A small sound classifier, trained from scratch: trained on single notes of musical instruments (NSynth), 184686 training examples.
Rows from block 8, named by matrix and row number. Rows with one number belong to one attention dimension. Each number is 128 + 32 x the weight over its row's rms, rounded and kept within 0 to 255. All counts start at 0. Numbers have three digits each. After the name is the row's rms in percent of the matrix's.
# q: attention query, key and value (stacked) (model.blocks.8.attn.qkv.weight, 384x128, the q third), inputs 0-127
# k: attention query, key and value (stacked) (model.blocks.8.attn.qkv.weight, 384x128, the k third), inputs 0-127
q.66 100:125114131132102144109085131065131149159136178104150068141116103133112132129162115142162166126126173119159095134123130187165134169101177131148156183196106095061172174183164081061100132157153116173122172159122108131129108146152118133100161159071137176113099158143103067112182160140141191125091118089114212104152158157123140125177164124133144107122096144110175154052148113186158133133143
k.66 095:130126173136131131176119105098097122173162149116075161118132116112146107183137107131178140105142126110094080176136095152107130140161129188120147089100068114113111112139159111125099109122103114129145039098157075101163172132138192111119088100116129110107158223119115144135174197111169135106104077109066124135154136112134109133173154053127122177126183126075117154155033092133179125137125
q.67 104:165104148108125110080118081178139173097132136186137129137081173095131126139208143162159129055146193092131204082098083149195135177135146136176060166159163162122125105089089077118110127112166091084113118169137120146143097098110166163167128182092120102097108148162149096106108089108090140164135158107104171050193136127108119119129125119127116136108094124158124121131124154177110157103121
k.67 115:105125165121155052125118105156099145098178108088123110112143115119158108155126084066146157067098103132087147060138105112108144104115096159095084165118128137116100112072122156115062119096157195186105183129177123073117125114138138169080133168161100081135167181130105041132125130137132100157071128133074137078146147156108107152161100096088141084089093171133165156151121091126139074133102
q.68 102:111116160157098127086171057118162169092177146134135156149110133115152151131148122154177133109118079166173202142123107103141153115125101074184132184210153116068060097096146139085094115114121077101100094081118111080203084073170070113152131135061158103117093123129130164146135108114115120087128140071129129167144112178144103130152170124122137098128140144078161193134123145112137124147138
k.68 081:123132111084126064086160163118157138077115163120076115158135092156143144143172135145156172122098105068079157099166089122149101150114122074153156099123174159140131131149159105111137123152084156184157103167148137109159109180100145103202118148125145164154096098095116166097098137130101144057102127145127143128054099131073168095191212067090065106123134102125108131109088098148177092134153
q.69 090:149130096100135116134144067153130115136080106152115141177134101117073108134150075067067167137095058136152077101137118109157056045137194108163121137105074086131120145162171140199086124083148107112125132089117178149118116114141164094132156072152111101136088144071074085105136129173136138132143118084107171084106128147143122109138086139127121069114132094107118082076144095180153125112166
k.69 099:086139112128131129113152143128107096117113129142159114060158111117152110105188132175135135111128201127131163127116151112132149137199143115130096106140140093064084103142164133190122128107158107152066203102153161076124172122110090146159114131137112084157125204136128137212176151095162147140144191178034156107112095103168158058147153115098117135114094135126135164137114188092155109133093
q.70 102:203156125156168166118145136119151157085149141103168150071116184088122113128085128115105168157140114156082125131143184138146157204171153170095124136129106124128157125135157139153059134137140185137135141182118111096113078169122084148173141105150097191112133192092162158104163104154146112151175146108169162130166198154133130115064142134140126169098126115165160107105093141094094066106045
k.70 093:137138119087193162084167139142126108183129159151160094120120076147150100134116115136206132102064089185169143104187159139122152115150173159163102159201155129115109115136165103103159178172138114159085092174112120105155078169143170134114142143123113190135103155068123116043102111151142151123092081150111159140146126133150171165086144119210126144113120176169122099167143171148151155154115
q.71 090:034145107082158109129163105171089131110120166103180102092170104123121129124104137163137121095155097121147167130178108105140115137046103097129112120142195112102115146104133127155091099081120182088098167078080127151164129108132184184111147170197111127104103125125126154146142164140163145154086156069123195121109141107012139127104082167141137123095146176128185152135108126125138131108105
k.71 091:142088123089158129082055164113130161088113072086147162158085074143110132155129102144134141114139152135119087104120138114183114089116138164060151086114189156115119093147125155091097077118162039109126135120191117104210062145120147112132130136111109130101093104096097067207146107067137068143146127146128167156163129155146103127174135112138106109110104156144152148124143134064137086073117
q.72 107:145169132112165137093145074113151105101135064110155130129157034102100134087139157175140100169091125141083097107144131110133111077102115190160092114153133143105092087125123091139166143077136081129148147142133157111131142155078091152141093153183146136152173097094185113169122097120112147215068101162162172152124149095142052114125129158143097134114182083058136076158130129107165114178139
k.72 106:109102126167114119118135156099154137138148117203047084097159143131109155113110152092125146163097156140126148088190114142098089161138101088141145100117097131062177046118116174102149113170156153093156155155129106102120133093118129109091136157150121161094145133163145204153092168119124102158142154180111116120167107113096114175139183132153129141109064135176108156108094122131238114125043
q.73 096:188247179128170173122161131109116117138093164163098111102133108174115112134148164130157133121169141118126191077081106172070168082134140159155165048128105142089148169137111102094105103150139119103118170130059129127157165168134090100146136118131135117117151134138127160108168110139091150132131163142112171085054081168134110121089139118152164165154207087137133101173138121095180134125139
k.73 108:113085172136112183131176190173163136089143130087138126120119130119121101098147087152104116126146182097176091100170120115118068177150060072151147082098075071106152156175084088110160133150068161145138180173086171102145117102094149160134125104136110121128151115185126161181165142094154109123092160171123145045107171145114086126153138152082137097120141127155138177107193132150089120125140
q.74 100:150071108092165149126133188131142124095120204082161083106143131095114108154147084148112153133112122179095053121079142219122170160124141169137143084152170100160131088158156160061165146158166199137159142160110130118118122138132194131078126111076106104179180119159135123097075174187150133165139080118129104102130142109108145092115105121149123075124185107159118153141109126128137086080128
k.74 105:137119113132142137129118178093115099163122176092142117164171155192164176137098082108127131166170120134131126097093141120118159135151131170175117056112078140078131150174131137087186137065118139099154118099041139125133102145108124140125063089148056151129074119146108133127152095166122140201127101138199118091128162169113108106154074136177105128040156207139116150141147098135127144119125
q.75 106:089155183139140129150154113109077075130138152171097145111151174144094154127151121146175128127145146101184153136108059095092093129104118136136112128081098111114114164125116106133149118189135119104092145111107155079077151111185117117156063136159112095118128118105073142108088137235109124092179124135084120168181083182084176160117177109144159138074079140131163060153059139123115137093139
k.75 101:135077132133110054118060170087165137104158168138085111136112069171190130156106123148121093128115106135137115134105116177095133151137098151163130081110113101109106092067149083118112206135147078077116127159113102109126142163149154155158164123156128178126134135199117144173129190175107164114107082162153137163153175096089157133147134161113171089119125169157146161108132213154153097062157
q.76 113:091108091154076130164108141147080125142116104127117103097159146154104150112165142134116107083131114154127075112124076087174111194148105103145084154140140109139054184160101108107130099099120090115117150110145145102185182156150107196145125078145137104113134180086127143124097114136130169075108174133149107114171125198120101050025164130062151083072152137136154142155112136122107140101076
k.76 090:121096150128100073142186150111130089072194155104158165134114114165126133123151216167143166115114094144101199129091084091150122116117151095086154124151085085077148135083153181100115071120145114114153108114156107095133115108105101177209109126132159117129154141152130095161128131157070124100117111117155157134163090147158136130149061091134106092208089115113159134109109175175099136206153
q.77 098:113122166144149159213094082099132134124107139095156084148124153147163085156154107145151155139135150079155150062096131186173087096077075163104123129133189156111147105112137122100135120129138057118157084112084130131133156120160139139190151162093091073124082114129149083134128137118169087143132135185136071066089138116181174068182138112069152123107157133111088122130110174139135195117164
k.77 087:121113144071138161137104107069129118158141091081145168156139096125144130129165149120134137106091161157119095100136109129142052172129179166063097155172129107087108094144088161124121142106154179138097111137154087118186103123158151121076111086188025142146124110098119120117114144166101130054143120128093095087169133089172125153166174163153128162034121130125144119183159113102065158119125
q.78 096:177102163153144083080134082075113100134147066154111130145135143106119173115111138105127128098113084086055151159089177146111121126133129121145141104127136094153145142161152093110097078176183085108108092074093127134124108130078132137133107112162144127064096117111124131150105104159114141097154130191124133131146104074119128242188162191185175080118171140121112075071118152155170167123155
k.78 113:111107082126177137143131094096175155097111078142090127118153095084080197174125092146125085047075092097121090086139160104118140111142062166088127147143107156114116113153142172173146173159187119102126123119136134097138128120118136156141093147061154103176145118126175120097112108108189113092080097163155196103111158152106090134181137075162106139117152076137208142135114091088103114098155
q.79 105:143133171165122113121089091136070093097099156151126110147094120073203157153161113098120197158208115115136092109152176125111104113117146150108162083098217141134107139136165120167088152139145132111145109144131140178147139082123118110192161160135133083089145080076132178113130126105129128085105044184117116151129123088075080179121121082104110141133120128147131160070146066088137107106090
k.79 096:156146141116113095116145153183067068174073095200032088086152105071113190121094118138071155161152106146134126105131103123156135096141130143176165088138167090125118126153122095169104155162147186138144141088131083098127106116098144138106101118107153145087147122124065164132132126136149169130123141134109091077135188146063136107119139095102153164157158222135088141156143120166153154174135
q.80 101:057120092164191173149122137137119118145114144102148122127084091105127106101094100123095178113169097105176083186181161114090106069182160098133054094104074094125088141121136158077117160119131160183093101185154099118067068137168114087085122135156086114119187146184148113139137116124086154108125153138181132127142145124148092150132093102106104072153116111094122163103104153065127091153135
k.80 109:158181165147060158141157133132154082115127084156132160114133155099079148178157117100137119113105181113090118132140150133155102149135132146124154106137122200133135123169084133129094109109131123178125117142072129142102152153140140107141143132125044143162099062082152118125133118106131125121156053113119118121234125102066144153160096075159109123128112192111099064026165177167130137138163
q.81 092:137113095090112131121112159192083161154138127179130153152122129096060144181109156156144104169169122124196131137133141139108159107137085151127157146065138121065075146143145039152193108120113117144104075097117128136040125140120122110125142135093133132168135075203067129138123093135151099164167069134074141124188124150125147161136068101156165118119105143086081123158113158094146172103107
k.81 093:131110145140155090109159138130129151147149096150171129146128102117164131161146166074143060133171128106178144144115146135152147076133091107170148121125059134119130115180109138084108097069127155073143172163151129143161159108066095073143074141090129096066096113087093096190126148229194124109147139052125090141102143144124154122130160143146126121096119138120109129118127154093164199150049
q.82 087:185153153124192130125204137158082142055061161072132171180103077114138144155100157164122148081058095134157106120134169114113139146127072116112091171115201134111128154173101129136104132128139157144172137130108105142151128122169098095071154169174153151126147128104128116095134122173104113116157126146138192143137113163145139133122098124063142089099124132089095067147195154123108075067092
k.82 091:084147114102094155047100158105186137150078128059142085153092086163116090165108151149104127130092138160122110105105090131103167194104136146084136176130158094135129120112198153157129095101069101072121083137128151135144138156084158139183152132114133128099089111144046081138091101095124189129151096157105126070128215103116127182121112155110090111147149169119112124155161157083144115124158
q.83 098:087145101090146108198168164065140057177126142106153154139140190107098069137123089138106149088163068167133158098150137117112133145136172124125151152155136139137152084128148107108084150103118121181050161187150132126096104123125101109206132131108118092186154159132155094098161104127069145098156139091148182177135146128119152129190109148134124072119132155158144179126147038109162147152143
k.83 116:146119080174134149137115084165155135117118164187128123120112138110140087131169186136159154137125145167121135138128154090130114157140137081092167083124107135129157151156166077135120096095087149126119088118106179074169151126106104202151156136098143061164192163136089144121127120156119190090114110165122122137108138154198153083129146160216084133055132143056113101133156179091195093161125
q.84 092:094151161120138154143084106090190091104133061086185142134176116148128138103087176141086108096136153116151133056175121114128152076122158116102128115113168131142098070132149150139199125148130092087146183130113176157098181113154108114068209151085082105155135084069125140149136167088118152118151111097096085115143209122104145114134143167130063078124146164148096168097156123118141159141125
k.84 091:132106114139136151133062131098096075143077151160077160065135132086100182117168166158119186143121134116156138140121101195178121110097111086118147131172108163122159181136084149157156179128121079180105141113109133128154100069122128142133061158172133117145100104127123096112175131090149149140157160140123116147143151153072130134107160110150123043102151103159137091070090123127142044049174
q.85 102:083153183129090081186118121154146108173069073132132141137088154132163068124163053140125092082139151155070111151135149166147120130133174118093177100142164168106095169090111115149123135107154092149096138176081083125161149065128128131124137125103129112136077144147109166079144104160182130092128111160162126184132183179117116080121064188179103141131084156119084137113099143106071108103154
k.85 097:158111106133135157113121163132115116064125139154156136141194158175119096088082110088088113115121098158179137137131151143127140153090087135140155115111134163052191131051150131140115153088112149188132104122154149165116125176168086133120143100157086115187161109178147061184131110077084109108065173154213089142171135130080151141114104106197118097191128172095136137148127109139124126133146
q.86 107:158114076148131148117160113120078160115062100189143104091121082116124107130126127182089149156121148110111121165101176117116130069058094061133127127137130154069143081112096095133150153088107165121084164114136166100106128137117125145180186111153135086138122165088174082134065086143159136153103169155146073088174140133145124146121147168150199188076110114124174161060103130167141129077122
k.86 107:121123135186103128199125074178103104124095111114171187113136096108155198133112082144179082191194145152170044142121058137089158136186113109124063108151168142134071155087143143149116115084093106083152128153097103125195147141135158121161130163118105162137104132194144129144100162146154094123116132110131134131116169118124098150096127180106132115188081130114121121115126169122170134132189
q.87 104:120086159156189094125135085163122135150085075174139089107085110107143107114163155113171097066127108100093172200132136146114103101163125179082145161096088153148104120166145139159140112141194137165099115200157120123151112098163171160087127143138148077152212139134153151177119134083143111173094150203150155120140171173146153092118105159158097152162154175167163115093116158152110093139158
k.87 102:107124174150120171091118121070142120115174080105201107157105076159153095060077091116124123139095120123136091118110123060111144121142127120171128166138098101162166092186118062171167166085074121139150175082165144129162081145098091119135111139073144162131122127151155171108136118161138114112140150131133152078130092093143169195107110138092049144129080098153134128070144124147054122171141
q.88 105:086113132161134138081160075098140102172134137155140057123110148089115142169096117130049162080206148148162115102110078090132056126141102138080141124120153130127097125088084122098112168130098109148106109136109152098135172136134143132192097117130139157094028139183147120155191082145153111148129076160180109134134179114124133175124127162124112171138155157060095138094162177095103123087111
k.88 106:161118098167146156192142079161169109132120159081132103145111114157112160171171086118120108137088166228107132132174092135099167169155113134102101108137092105114092088126145070103143151127146114160132087179184162182154151068134173080138109131177086144142098150142144172174093159146086143172166126160092160143167177130141135089074073070152103140090152080169140142134093123108159140121119
q.89 102:115110151097126132089054145090105151112146119151158137137109112097109104134155106123125097216121172096100164110122143169114095135127157161090186111131086130088156096123192109169141108168126160092134101131079126130102101101162153080168144120149113048111136109155166101053098103069174069150085097162162097117134173060141124182135142067162142165150141070160140179097102133104128149110102
k.89 095:106143136128099132127084099122142113125152132117061100101183143172145091189073159155126093148160153130144150136133101120145121101137100110111104148180104145104158069195135166080109115075092110159142128139138140126076134176176108129162157141139109106091110181071124124089133155126133106170062148091127053045149137079132147055105099141140098073101094172157149159177112117112166139196163
q.90 098:161032126108091112113177139136067111086152122082135120138149123090052116155065167147138086150174194122050147087157152130140133119118141116158145183146160153103152107132136159135100162081124116114102103096155180128117118103177105081214106136124166119099153133102128166115118097101091132144163137176162105105107088113116137123107141106060152153180086093156143188122116154111130189111091
k.90 093:157116187123134157077169160081123172116121153054115115115166128168182151099187140152106128165088173035132132181141163166110079160070160097120105120145173112101185143101187172105121171130095133158107169107125105113145185179122152165124134110096112100107125114103166054061149123078149132094143118147142124126111127140120083085155131127151132145131043146110105140158140080113122119149137
q.91 098:155155177158133103160143112085145084085115098136111133165139116101161083120099178136150098114212149079116110109114182174134111116132123136143139085110137114130147119082145155087215150128101097132091117147157116116129120101101131097136174126104160131100149133160063237105064051194146102143174107120126178081142125120124093114167058146128192105103141117121180157102141151122093145136134
k.91 103:144109044149133141117098139125097160109092068144151122108156142115075098131046099113207189110093135187163158118090152110133125100154148118172129075079118135135121151092105061125078136141089178116136120098148101162114110139148180097156110094144122159143128048119185129125113134168133137160171147179112159080096110110152123162184149102180152117102131163114089129181120065108161136109169
q.92 093:148151159139146135118068131096136174143127136155093104096099118103090106168104145082105155122106112172167130138138143133147139126143161147126159189131142195121148134147172144104096140145112120187117073138138146184129052116139151076095091137121124118130132094125148109217135087224049130185129073093143088043160146140101117142119089105153135123106126141106101123184165056097100136111079
k.92 103:142132126077083094083147084174103109162162119117150144151174149084165107132104109088171147079050180076097053114128057150140162120146084190101153135112152162122114141140089090118113138124115083145123111101108157168140159106131098135156193114187126110118144125125102126119155095106155068181173064142085143108140130114064127132085107146112151165161161107049152148096115133126174112093102
q.93 110:124134048199082174095152051102167184128081162190122135129148132123193126141155121178128164098095102161135126121117166140129109148133125116117121101143116129157136099116084141153133186114175156139120146168104086135119114150108177106106168151145057128131180124081170084130133062147148090130155125163113183120094179131201085158137096130119124168140115126155079109128201135080087131089142
k.93 097:119135121084091140142093152135079149125196157051134127086143102121150145132074120091133135094131124178146110108133066128119161105144186164090117127107122127105180139147175117121146119172135151183155131121113105126122122156107113132127132165042152093121101135201234182087160116188124100175116105099115163120107091096147111086125159177139078114132081124114136176108148200127096174161164
q.94 095:126104078146147109173077136098091172134178130143114141139153079151118185154090093139113128195189128159107107096127115129114142139112151113090149091135161127135145121144116106113123126098179145133083101135157135173105059139116143071123110090154164116104171146133154121230158146110103075102112132116178104117126151090116044195115098166119104143075162120170136124186156186073065175114133
k.94 102:172083151131062116075175086191121130108135106154143077104127133135123096131148113139150185178111103124114155082084113123121137108171182115155117139122128172089240098100181129098101121106120121086081146122180129132112082121125134147141138103229146093128127093138154103116072110114131155130131117094130104113127123129157107071119097163167150122123099064092204124107089101178125129064093
q.95 101:179123143060129120098123068130102157139140163124128071144120100152110092128135122162144105134152102131115174104115111127131105072137145165124122106171164103190200183131135172139131132077118158155114111092129088112081174114100097078177124108130155110134118127116145170129068172144132087196103126173099136154095156198162083076110157121119074163135170159083155168117193037129110159150127
k.95 101:112114148097089152098147102111133096146088131115150110093170114161097094173142133040163143134144157096102155132195135121127125115098153130131150081125111177176119122101157058081110128147098127133121121118109051111141140102082122117149079120148158056187172085153166116186142113137096141162125061130081206099076114118131126138141155134121142219136144106107061129083167137160096094133093
q.96 104:150114133101129120181131147106101107147147123129129147094127141101161163102106131164155129106154172179191102157107148101116099122099117103116154162133104102166120184109127123162126111124164152105166161170199108204162053085119158247192042149164113112118159093129140105170104151141078103143078127098157128110131186134141118089135128157109104074171080089140169160132121101104136119097100
k.96 101:098119166121159151117112101219115153135180065093181145169178119143152108211152106129096121124150116159137169092144083106187120084130136145132148127143073127170162090122086151082112063169156108187145105198105111129128182123120153098165130152119127084108114154116124105107088189140149138116137129129160104211133128102121150122083091089133149100112172095061102158082136109165100113162131
q.97 096:064124115163092138150079125117085147147118132164089176171135092122136130151139176088114114141093107175136133172116155108085124110138160137125106139089133105126087149086160104166120147075085184072094112067110171145152118101152118136065087127111141143193111179157128123165146102111073148112178083124107023160164132144157116118134186125118170106090128120122080164172148075101122166170185
k.97 105:181085090105140161070097133137178147096103136101140138109167092121102107120117181155110138180126123072160128161118121159196155127136157134119154084096141153185120092159109116138150077173123140070092160179125123124171183164160133121115114115086139111092169130171128145116077048099171155155145149160122093136113115166142178125129072131144099152115081087102124085158190217164185122134140
q.98 103:124146108127121150092167114071072086124122141090158164099142134086114118128106177174101175183104176197118140128137112136135105108088102167134141078165090124114092181125147180106121103078122096142088150150152092089151149145128147163146172121126121136113149125140135118090097155166139104065187129137077050141101177101152128066087077101128117154179133080147113175118041144178121172162105
k.98 109:134152128158149143134158204043132163106136114160153121120075111168081191135177138129128138142169168128166092100094119104176116173140111124138143131140181113185178120108118096138127162145147136141117112161077134073069140132080142077152150109137174108142123201097175088063142147150164158065127093097175153102106103118073122129096141130181125119166102124116152164191099140130150152059105
q.99 099:132143151132102117104215154081196170122059141108128129131066112149109131129121187173102138081143145163100165153159178115127160128138054128176149139149141087098123136149112111198139107062119139132106109124125129090175103114090128158155092167169117090069104103178093059119135098058129181201140120124123160136112110156122170133102139139104105132091108119142185135115106117167145180140175
k.99 101:077154130135140114117141133095136090138074119145086120085072086098170155150053116177147166069094089143093162103183113085107105098158168127158129130153104157129175162128172121066176140064163094090144151149080147172072153105150123124126080150150108165128152151124110075161110156070204152150164093116121100107134101128115103140159121101166152114098126151118118154172180208123152112154150
q.100 099:143064122122141137074098108091055121098166115103137065194114126121172113128130167122129136142165200112168105112095155108136093121184127127143172143077058117114192115082170163109120164136194151122091129112149120117187114160122114134133183088165123086103104096151170099146125158133153193094143132070119142155104136191127137070124175102166150170142125118141103106156093114103062146143160
k.100 098:102094136113117123182153123111091134170154146171112155099113090110138071135128086080133113203129097190088135128089157147103053160091200148081159136065136125141087188106091150171161103104165114053171157138160144123115116145175193136135124148121105144100119159117165067113139095088117143127142137131190124110130175126161163131085124161102145195129072171157087138122100148108084114135111
q.101 102:078153131073151132160184121142106107161153150098136152104141093159103166130037114148209118147086077116148132157158104143131099132154110152213096140111083148069131173098164144107126105110106117160069101083151172124120102131131109172137124105173158112168152158164093139153191170090137124159093128129167156154071110115152088136187118131139209144129073153163152124131194114111148097120126
k.101 103:153107101089156140113093103117149139134104135181163159086066131146083075201173127081132111143136125086142133150121160132135121118109148125149134091072067155086157095150135139102078120153111060090082162117145134220155094115118171123164106133197114178109148073116139126120148098144177186195142109088134154174185101143093112151127090117152132146086121128092179144099155185125121114076113
q.102 094:149160146164110113123131098155171170088087133152047119096136096111144150116068119145098105059096145139135189143101108109128069113134099115124123076122187187138145128180133065124064159137094163132131105188163141086098171105140131143157148117174117145111133125144145101101081148170079091071078059073086138153104184167144159110107140178142185135114105167144180151139137107131103127146123
k.102 103:167166101157153088146091126148120127132141106172136091100103142189149164206147136131129135144120096126097138135126132122166109137122126146086137074149114138135126136120146151119170115069126082145096184123129148088147160167112133100162133167123132153107147149107115112091054055119108163131159119127184075071136158169072178195131135135075206171138123017100105123145075115099144163128079
q.103 109:171150061116136093052088147127148159142140070229130111176099125110132178147143149124106126097083131145138082094123147102116117112102142110111132086143117146103124116102105072166160183069138081097131141114123176116163149085126110059109129126115131134124124086140113137111106179138139141107092122092099153089078144188082067126153144177058098140144087089152039130142146167129089138132164
k.103 104:103087167150155093154107109122128103143057070181130122118157119162147078141127133113089135168165083104113083148153113166094115064084134137113107101188139170105108123140099105109118157109149147167149135139168159104178156138155118076232134169119130184145153098084183113111166124162150066119079117082163045126183127138118132131123143133106143185143104095110083129145149119112086062132110
q.104 098:135147117138155103168100145093092094160163114152121120118154134131080163136149152141113174151127116094176120155120089114110165104134118190127124119090122171070141123170102126117110102174143075201114142123156118094083081118072082141103102158150154128072161143171105107084130137135129166138095136103085141165125089169153111204146164086118120097145130063074092146087154088059189222144159
k.104 097:129138112096180172105195121173216174118132158096088111230177154090165120170093107121113170198091106116094150099153108125123125090117096132134141162110131127148155121130153125134131146137166150149098157139095122160160076087188131138087166132135137094177162151129130122112019125152115115097111126153105173149100118136086111131087086084088142169167141109171103073083150149116108127152126
q.105 101:114119156075114194109118138080062140133153140130084141090203144156130134148169144151114160124127143157191082144132133188164095191085118128101117069151131104169130186137122112126119122089130183094171070159105161133131126151174172053087102160126124088155145173102141098131104074149131104112071131121122149098081112112119139088157083113164091116162109123187150152154074149075107128167095
k.105 096:119094066160086084195156113167178051101148093127140148069156148140126150109147105137126070143105055100114108142153136113107130109131138172170076126115083150086140067106112139165089100156120124048184148074115128114109146142162148125142108146104063162113114143107071125109139183140121167125144073120086125125094172141112168134114095165082066131150112117132151135084123174183158169098134
q.106 102:164071108145082139126101035099134071122110145079150122082131130132101076142068131135068107102178122098187123148160171110122135176112161167138154161108146080136118108106138129098041147077139158174150115107129090174148112107064131112124127160100153120109166108146126156136168086150135111181174133182089148146138140130138131051151128147101174077133087070137140083101193141140145133127139
k.106 113:091134134100119162139085147134067139157147113122135143084098139103113150143110068135110152198141067202101081120142197177084132182106140151072162105148161141157105153172154090103141136108090102065083086156156142119154065145094109097153165161145144119113160137144069105106112084141113156115100147161098114158151126105131159201130193120114106119162136165177103142160101073093160081087128
q.107 102:102102138064163098055126144096153156169143103102099088131142132149173091104184120066142120126122103158066137157110131122139108141017161137128092101168090116107114148163122107141150175085057154105089080173165108105136149076149080102166126119132121124123138146126108149078138100157179160148161132100189136143111182095143115126164127140142125080137175173143153191170142166097137102177097
k.107 108:133113123177114109105110160099120137183136083150219106077079128152146163121142152131140141092162183148085100082194139138138116116154111126141157146092089153122144135096073160149144113149122131137127159098074105102157150119049142064152135112125126152115152157134129143113143230120170143106130115132061132090140104131142183183177150186124127115147156133072176096059154104084089164166143
q.108 109:093180158099165053094174096110143163097180111157121105127147178150148122161139118098143102161105136133158114168161154165088093049112101133113080114108131066127147112195143139120151140174070059087209136123169098141115171125145065102150148171106146108117150078145150122119202107153120138148125173155150161124157110078119101120159097119176152167147106180140161128122183128105129093110101
k.108 104:158160124146144104045099122130070163154144126117141145104135165153117140127125145151123168084106172150102082132207184101142138126117103113117106120128114155097124138122118175165095127144122120164213134072136204145150046168153074156092091116111133119131154092159125089069128145172137131172149039085168146099120141157069112086139146104120150085154190101174119091127136163161130133164136
q.109 110:147095131159062133115070121097162154143073161145186070131124055154094109170133167175118156132155076134160096042118142148133204140174138117164184162146120148077073124128117161097138119162139141088144089146156119129144106160096154146153091145121122107105161142179087153167097127112111085189093137129150150134116130098136119183075137136128103150080150060154109141101061124131169151087141
k.109 105:051135041123147105163192133115046177159137140149126139186143124099141122110090160077137122102119044163173164092178136178132112098114094165112145097160162138134101143165117094156131130116079122111132104148113133129156156163123150156124115168137076130061125112147071138178120102159124179096102123187063161132093079125141144097143165114154080118124083121141147168129177098095166126143106
q.110 100:168076170181066141156149096170186101109167098122084151094089114122129183110120114145075124172141135131170156134133096141121133149137144130082174109066113136125169083142166122126111131137110177141115163154096197206119154160118134107139129155186143049137158140119131130062053178095086139098089138112147144143156176142123137106046120137095122131120105118134098157061165130147153154170112
k.110 099:041130128117135121100153172141086099161095145115140139070129142096052162120065127094178136134182073118142162146139111121144143149118165122101102128145130102090091146127171118125150130140053172113136082101175133152155111155120152120150107135118168179138147139097180074109165151106148084029135086082131199108105129104115112126149173115096143191170128142102171126185112085113151070143135
q.111 108:147142144113092120119096107086074132165176142079119093107091114136094122128153098107115113179122103160167147122173123071101125163124109058090125137134122124103170169077085121221087154138101175176147106152142135116119163106106135082085184215163191147119107110159180130131169118136062152092096112081077142146132160089096118165088097130119132101123134173109099097096135137059096122100116
k.111 090:103122122098151125067133126111158126066123147167110151155089130116146095116176155116135126145119099143099142126150118108118166146143106154117107137157120117101168131175038088145189160102136117119096131129123154055043127154110068118101143110085090106154074142131118152187128129111149138203144187119049126149134063125130116079148157201165103198125124195150083098141161143150094095124112
q.112 094:130146121123132190152122165166135170135127164128141130092170121113109070132171135168190163181120121165158121105130142093123115096126186073132134079110143094108137123156132110164139112150169109147141107150143116103131070090111118148097180149150110110131117063135114102118152117207087181124121163165170125062142082172043154116109092181133159079092088117085096131111146176142076137138035
k.112 103:129088091181130145163178089140119071131115158167078107152140185119112121159166147135142134087071126106144133110124080121208166169177115164161162046138075127116147087130117155150086143137135073123066126120165141160155104080094178143107136127153137082068100134056123154158103118153163136108133116122157123142153146140185098128148174146107074159111085109124089104132069174163185130107110
q.113 094:138154154166077141078137147126137129165120144094114112149176100101048150053129167150183104131126087116201127138129128111072133132171143088143123115145134149171107154122169130166153125142220108107157097134137163138070135095099168131157071176127173143114128089073161106082113070147132132135077119115141098133120105138102107136042091127160113172104093191134141150092060080114116147121154
k.113 106:196116109210142050123154163099118150119191143080168149124105152108175127139113117103166106100181133161132086198099125096134097111130136122134158079058119068080127152145100089113127101101136060125131126119119147105158090137107147170153120069142167152104109127149121121119167159103100136139143138158122124090124150169058121121059084153116043177146140069125106091069112146133119133126152
q.114 109:054161129097170055081149104181115175164136171130177138070120118100097144138102126123142105143109148202117112083142147134092143065130150129101122046105199085141120124148153144150123138154113166171146150130143129129096113062114162172125100114078131104085136130130109156083108124126203139082163144149094190165079166109048094071115144158132117128156114155116135151097116153172113144120130
k.114 104:114163123098145146134122114084152158102161156071126135134097081064135089098126164102060142176107138163110138157145158118130096100100117104172110113077133149166111117066101162134108116134103073097173094124106180117082150143132139177105093157151150138060118112129154103156116125165114106112073105094078110128171110079170124131204124098081106136129153094116120152142221126222184158160140
q.115 088:103153133210094182142075132132092124129125072121182112113094131100126126133137091132095064144158075122097145057128111140132146079130116143080155119103078174116156148107136081125124150149102110089134137127104160138190194198159120122154127153144148142118132121123130111134080161147217146089072139113174130121158069106082099168185124151151187138185113144142095061083152126085129149111137
k.115 099:151180095146119150105195099147150156187105141151118076141159114151143145140116097144131173142083102159123098098095127153151139223163130132182130091112155074156158151130158158148117108120144170175172058129135131031131192072124113128120117152119177114120139085167133161111146136097125106061083079122166177175183132149165151136098126089166108157138107093112160082089125094138151105134153
q.116 096:100080145145081167165113107216152169136146096147079121158091179124152094154139098119092115120148126144070091173058152070129102120121090172140143109131137119090148119180130147132117161105157094077086159134105135133100076139109111110151146068249142100165114089148161138054169078167114155141092121141131146140152137138098090160105111127140086114155107151095137148173111137158114176163110
k.116 101:099106166116183124193172108087063114180161177113164144158104125165163112110179132122113106086144106122166086141114189116149098155142103133125118127120195131131152128089116129089186110109091111106197092123163148130103135147047108175128124095107155079095114128082149133131188118152122159139117099193104104125157067188111121151085137076106088107139118190125104094105128191109155119153180
q.117 100:083177119143153127133156174124145203122122113138085168117091110125186157143119118120197099153158088114161129110145121166134179139155102095080136150188160069178153085092172167174135128103123092114135157113126157179133197122194097141067120119146167164083114104153098152120146114082110111084111159092128094202157172055142157153096178123145115103124120134110142170117153095136168079132135
k.117 113:105101158070151158151073162092112106101165119157146140155135078131141196116187152122105099151110104139171181152127166127164142076141124159145096097157144103081166081142158123121142158152149143170154139119166075150083151044153163078118159124109120133135106183087080070125147128187121154127088085159124173173162122130112062141050140150073099117167155137146101079152138085141115115119100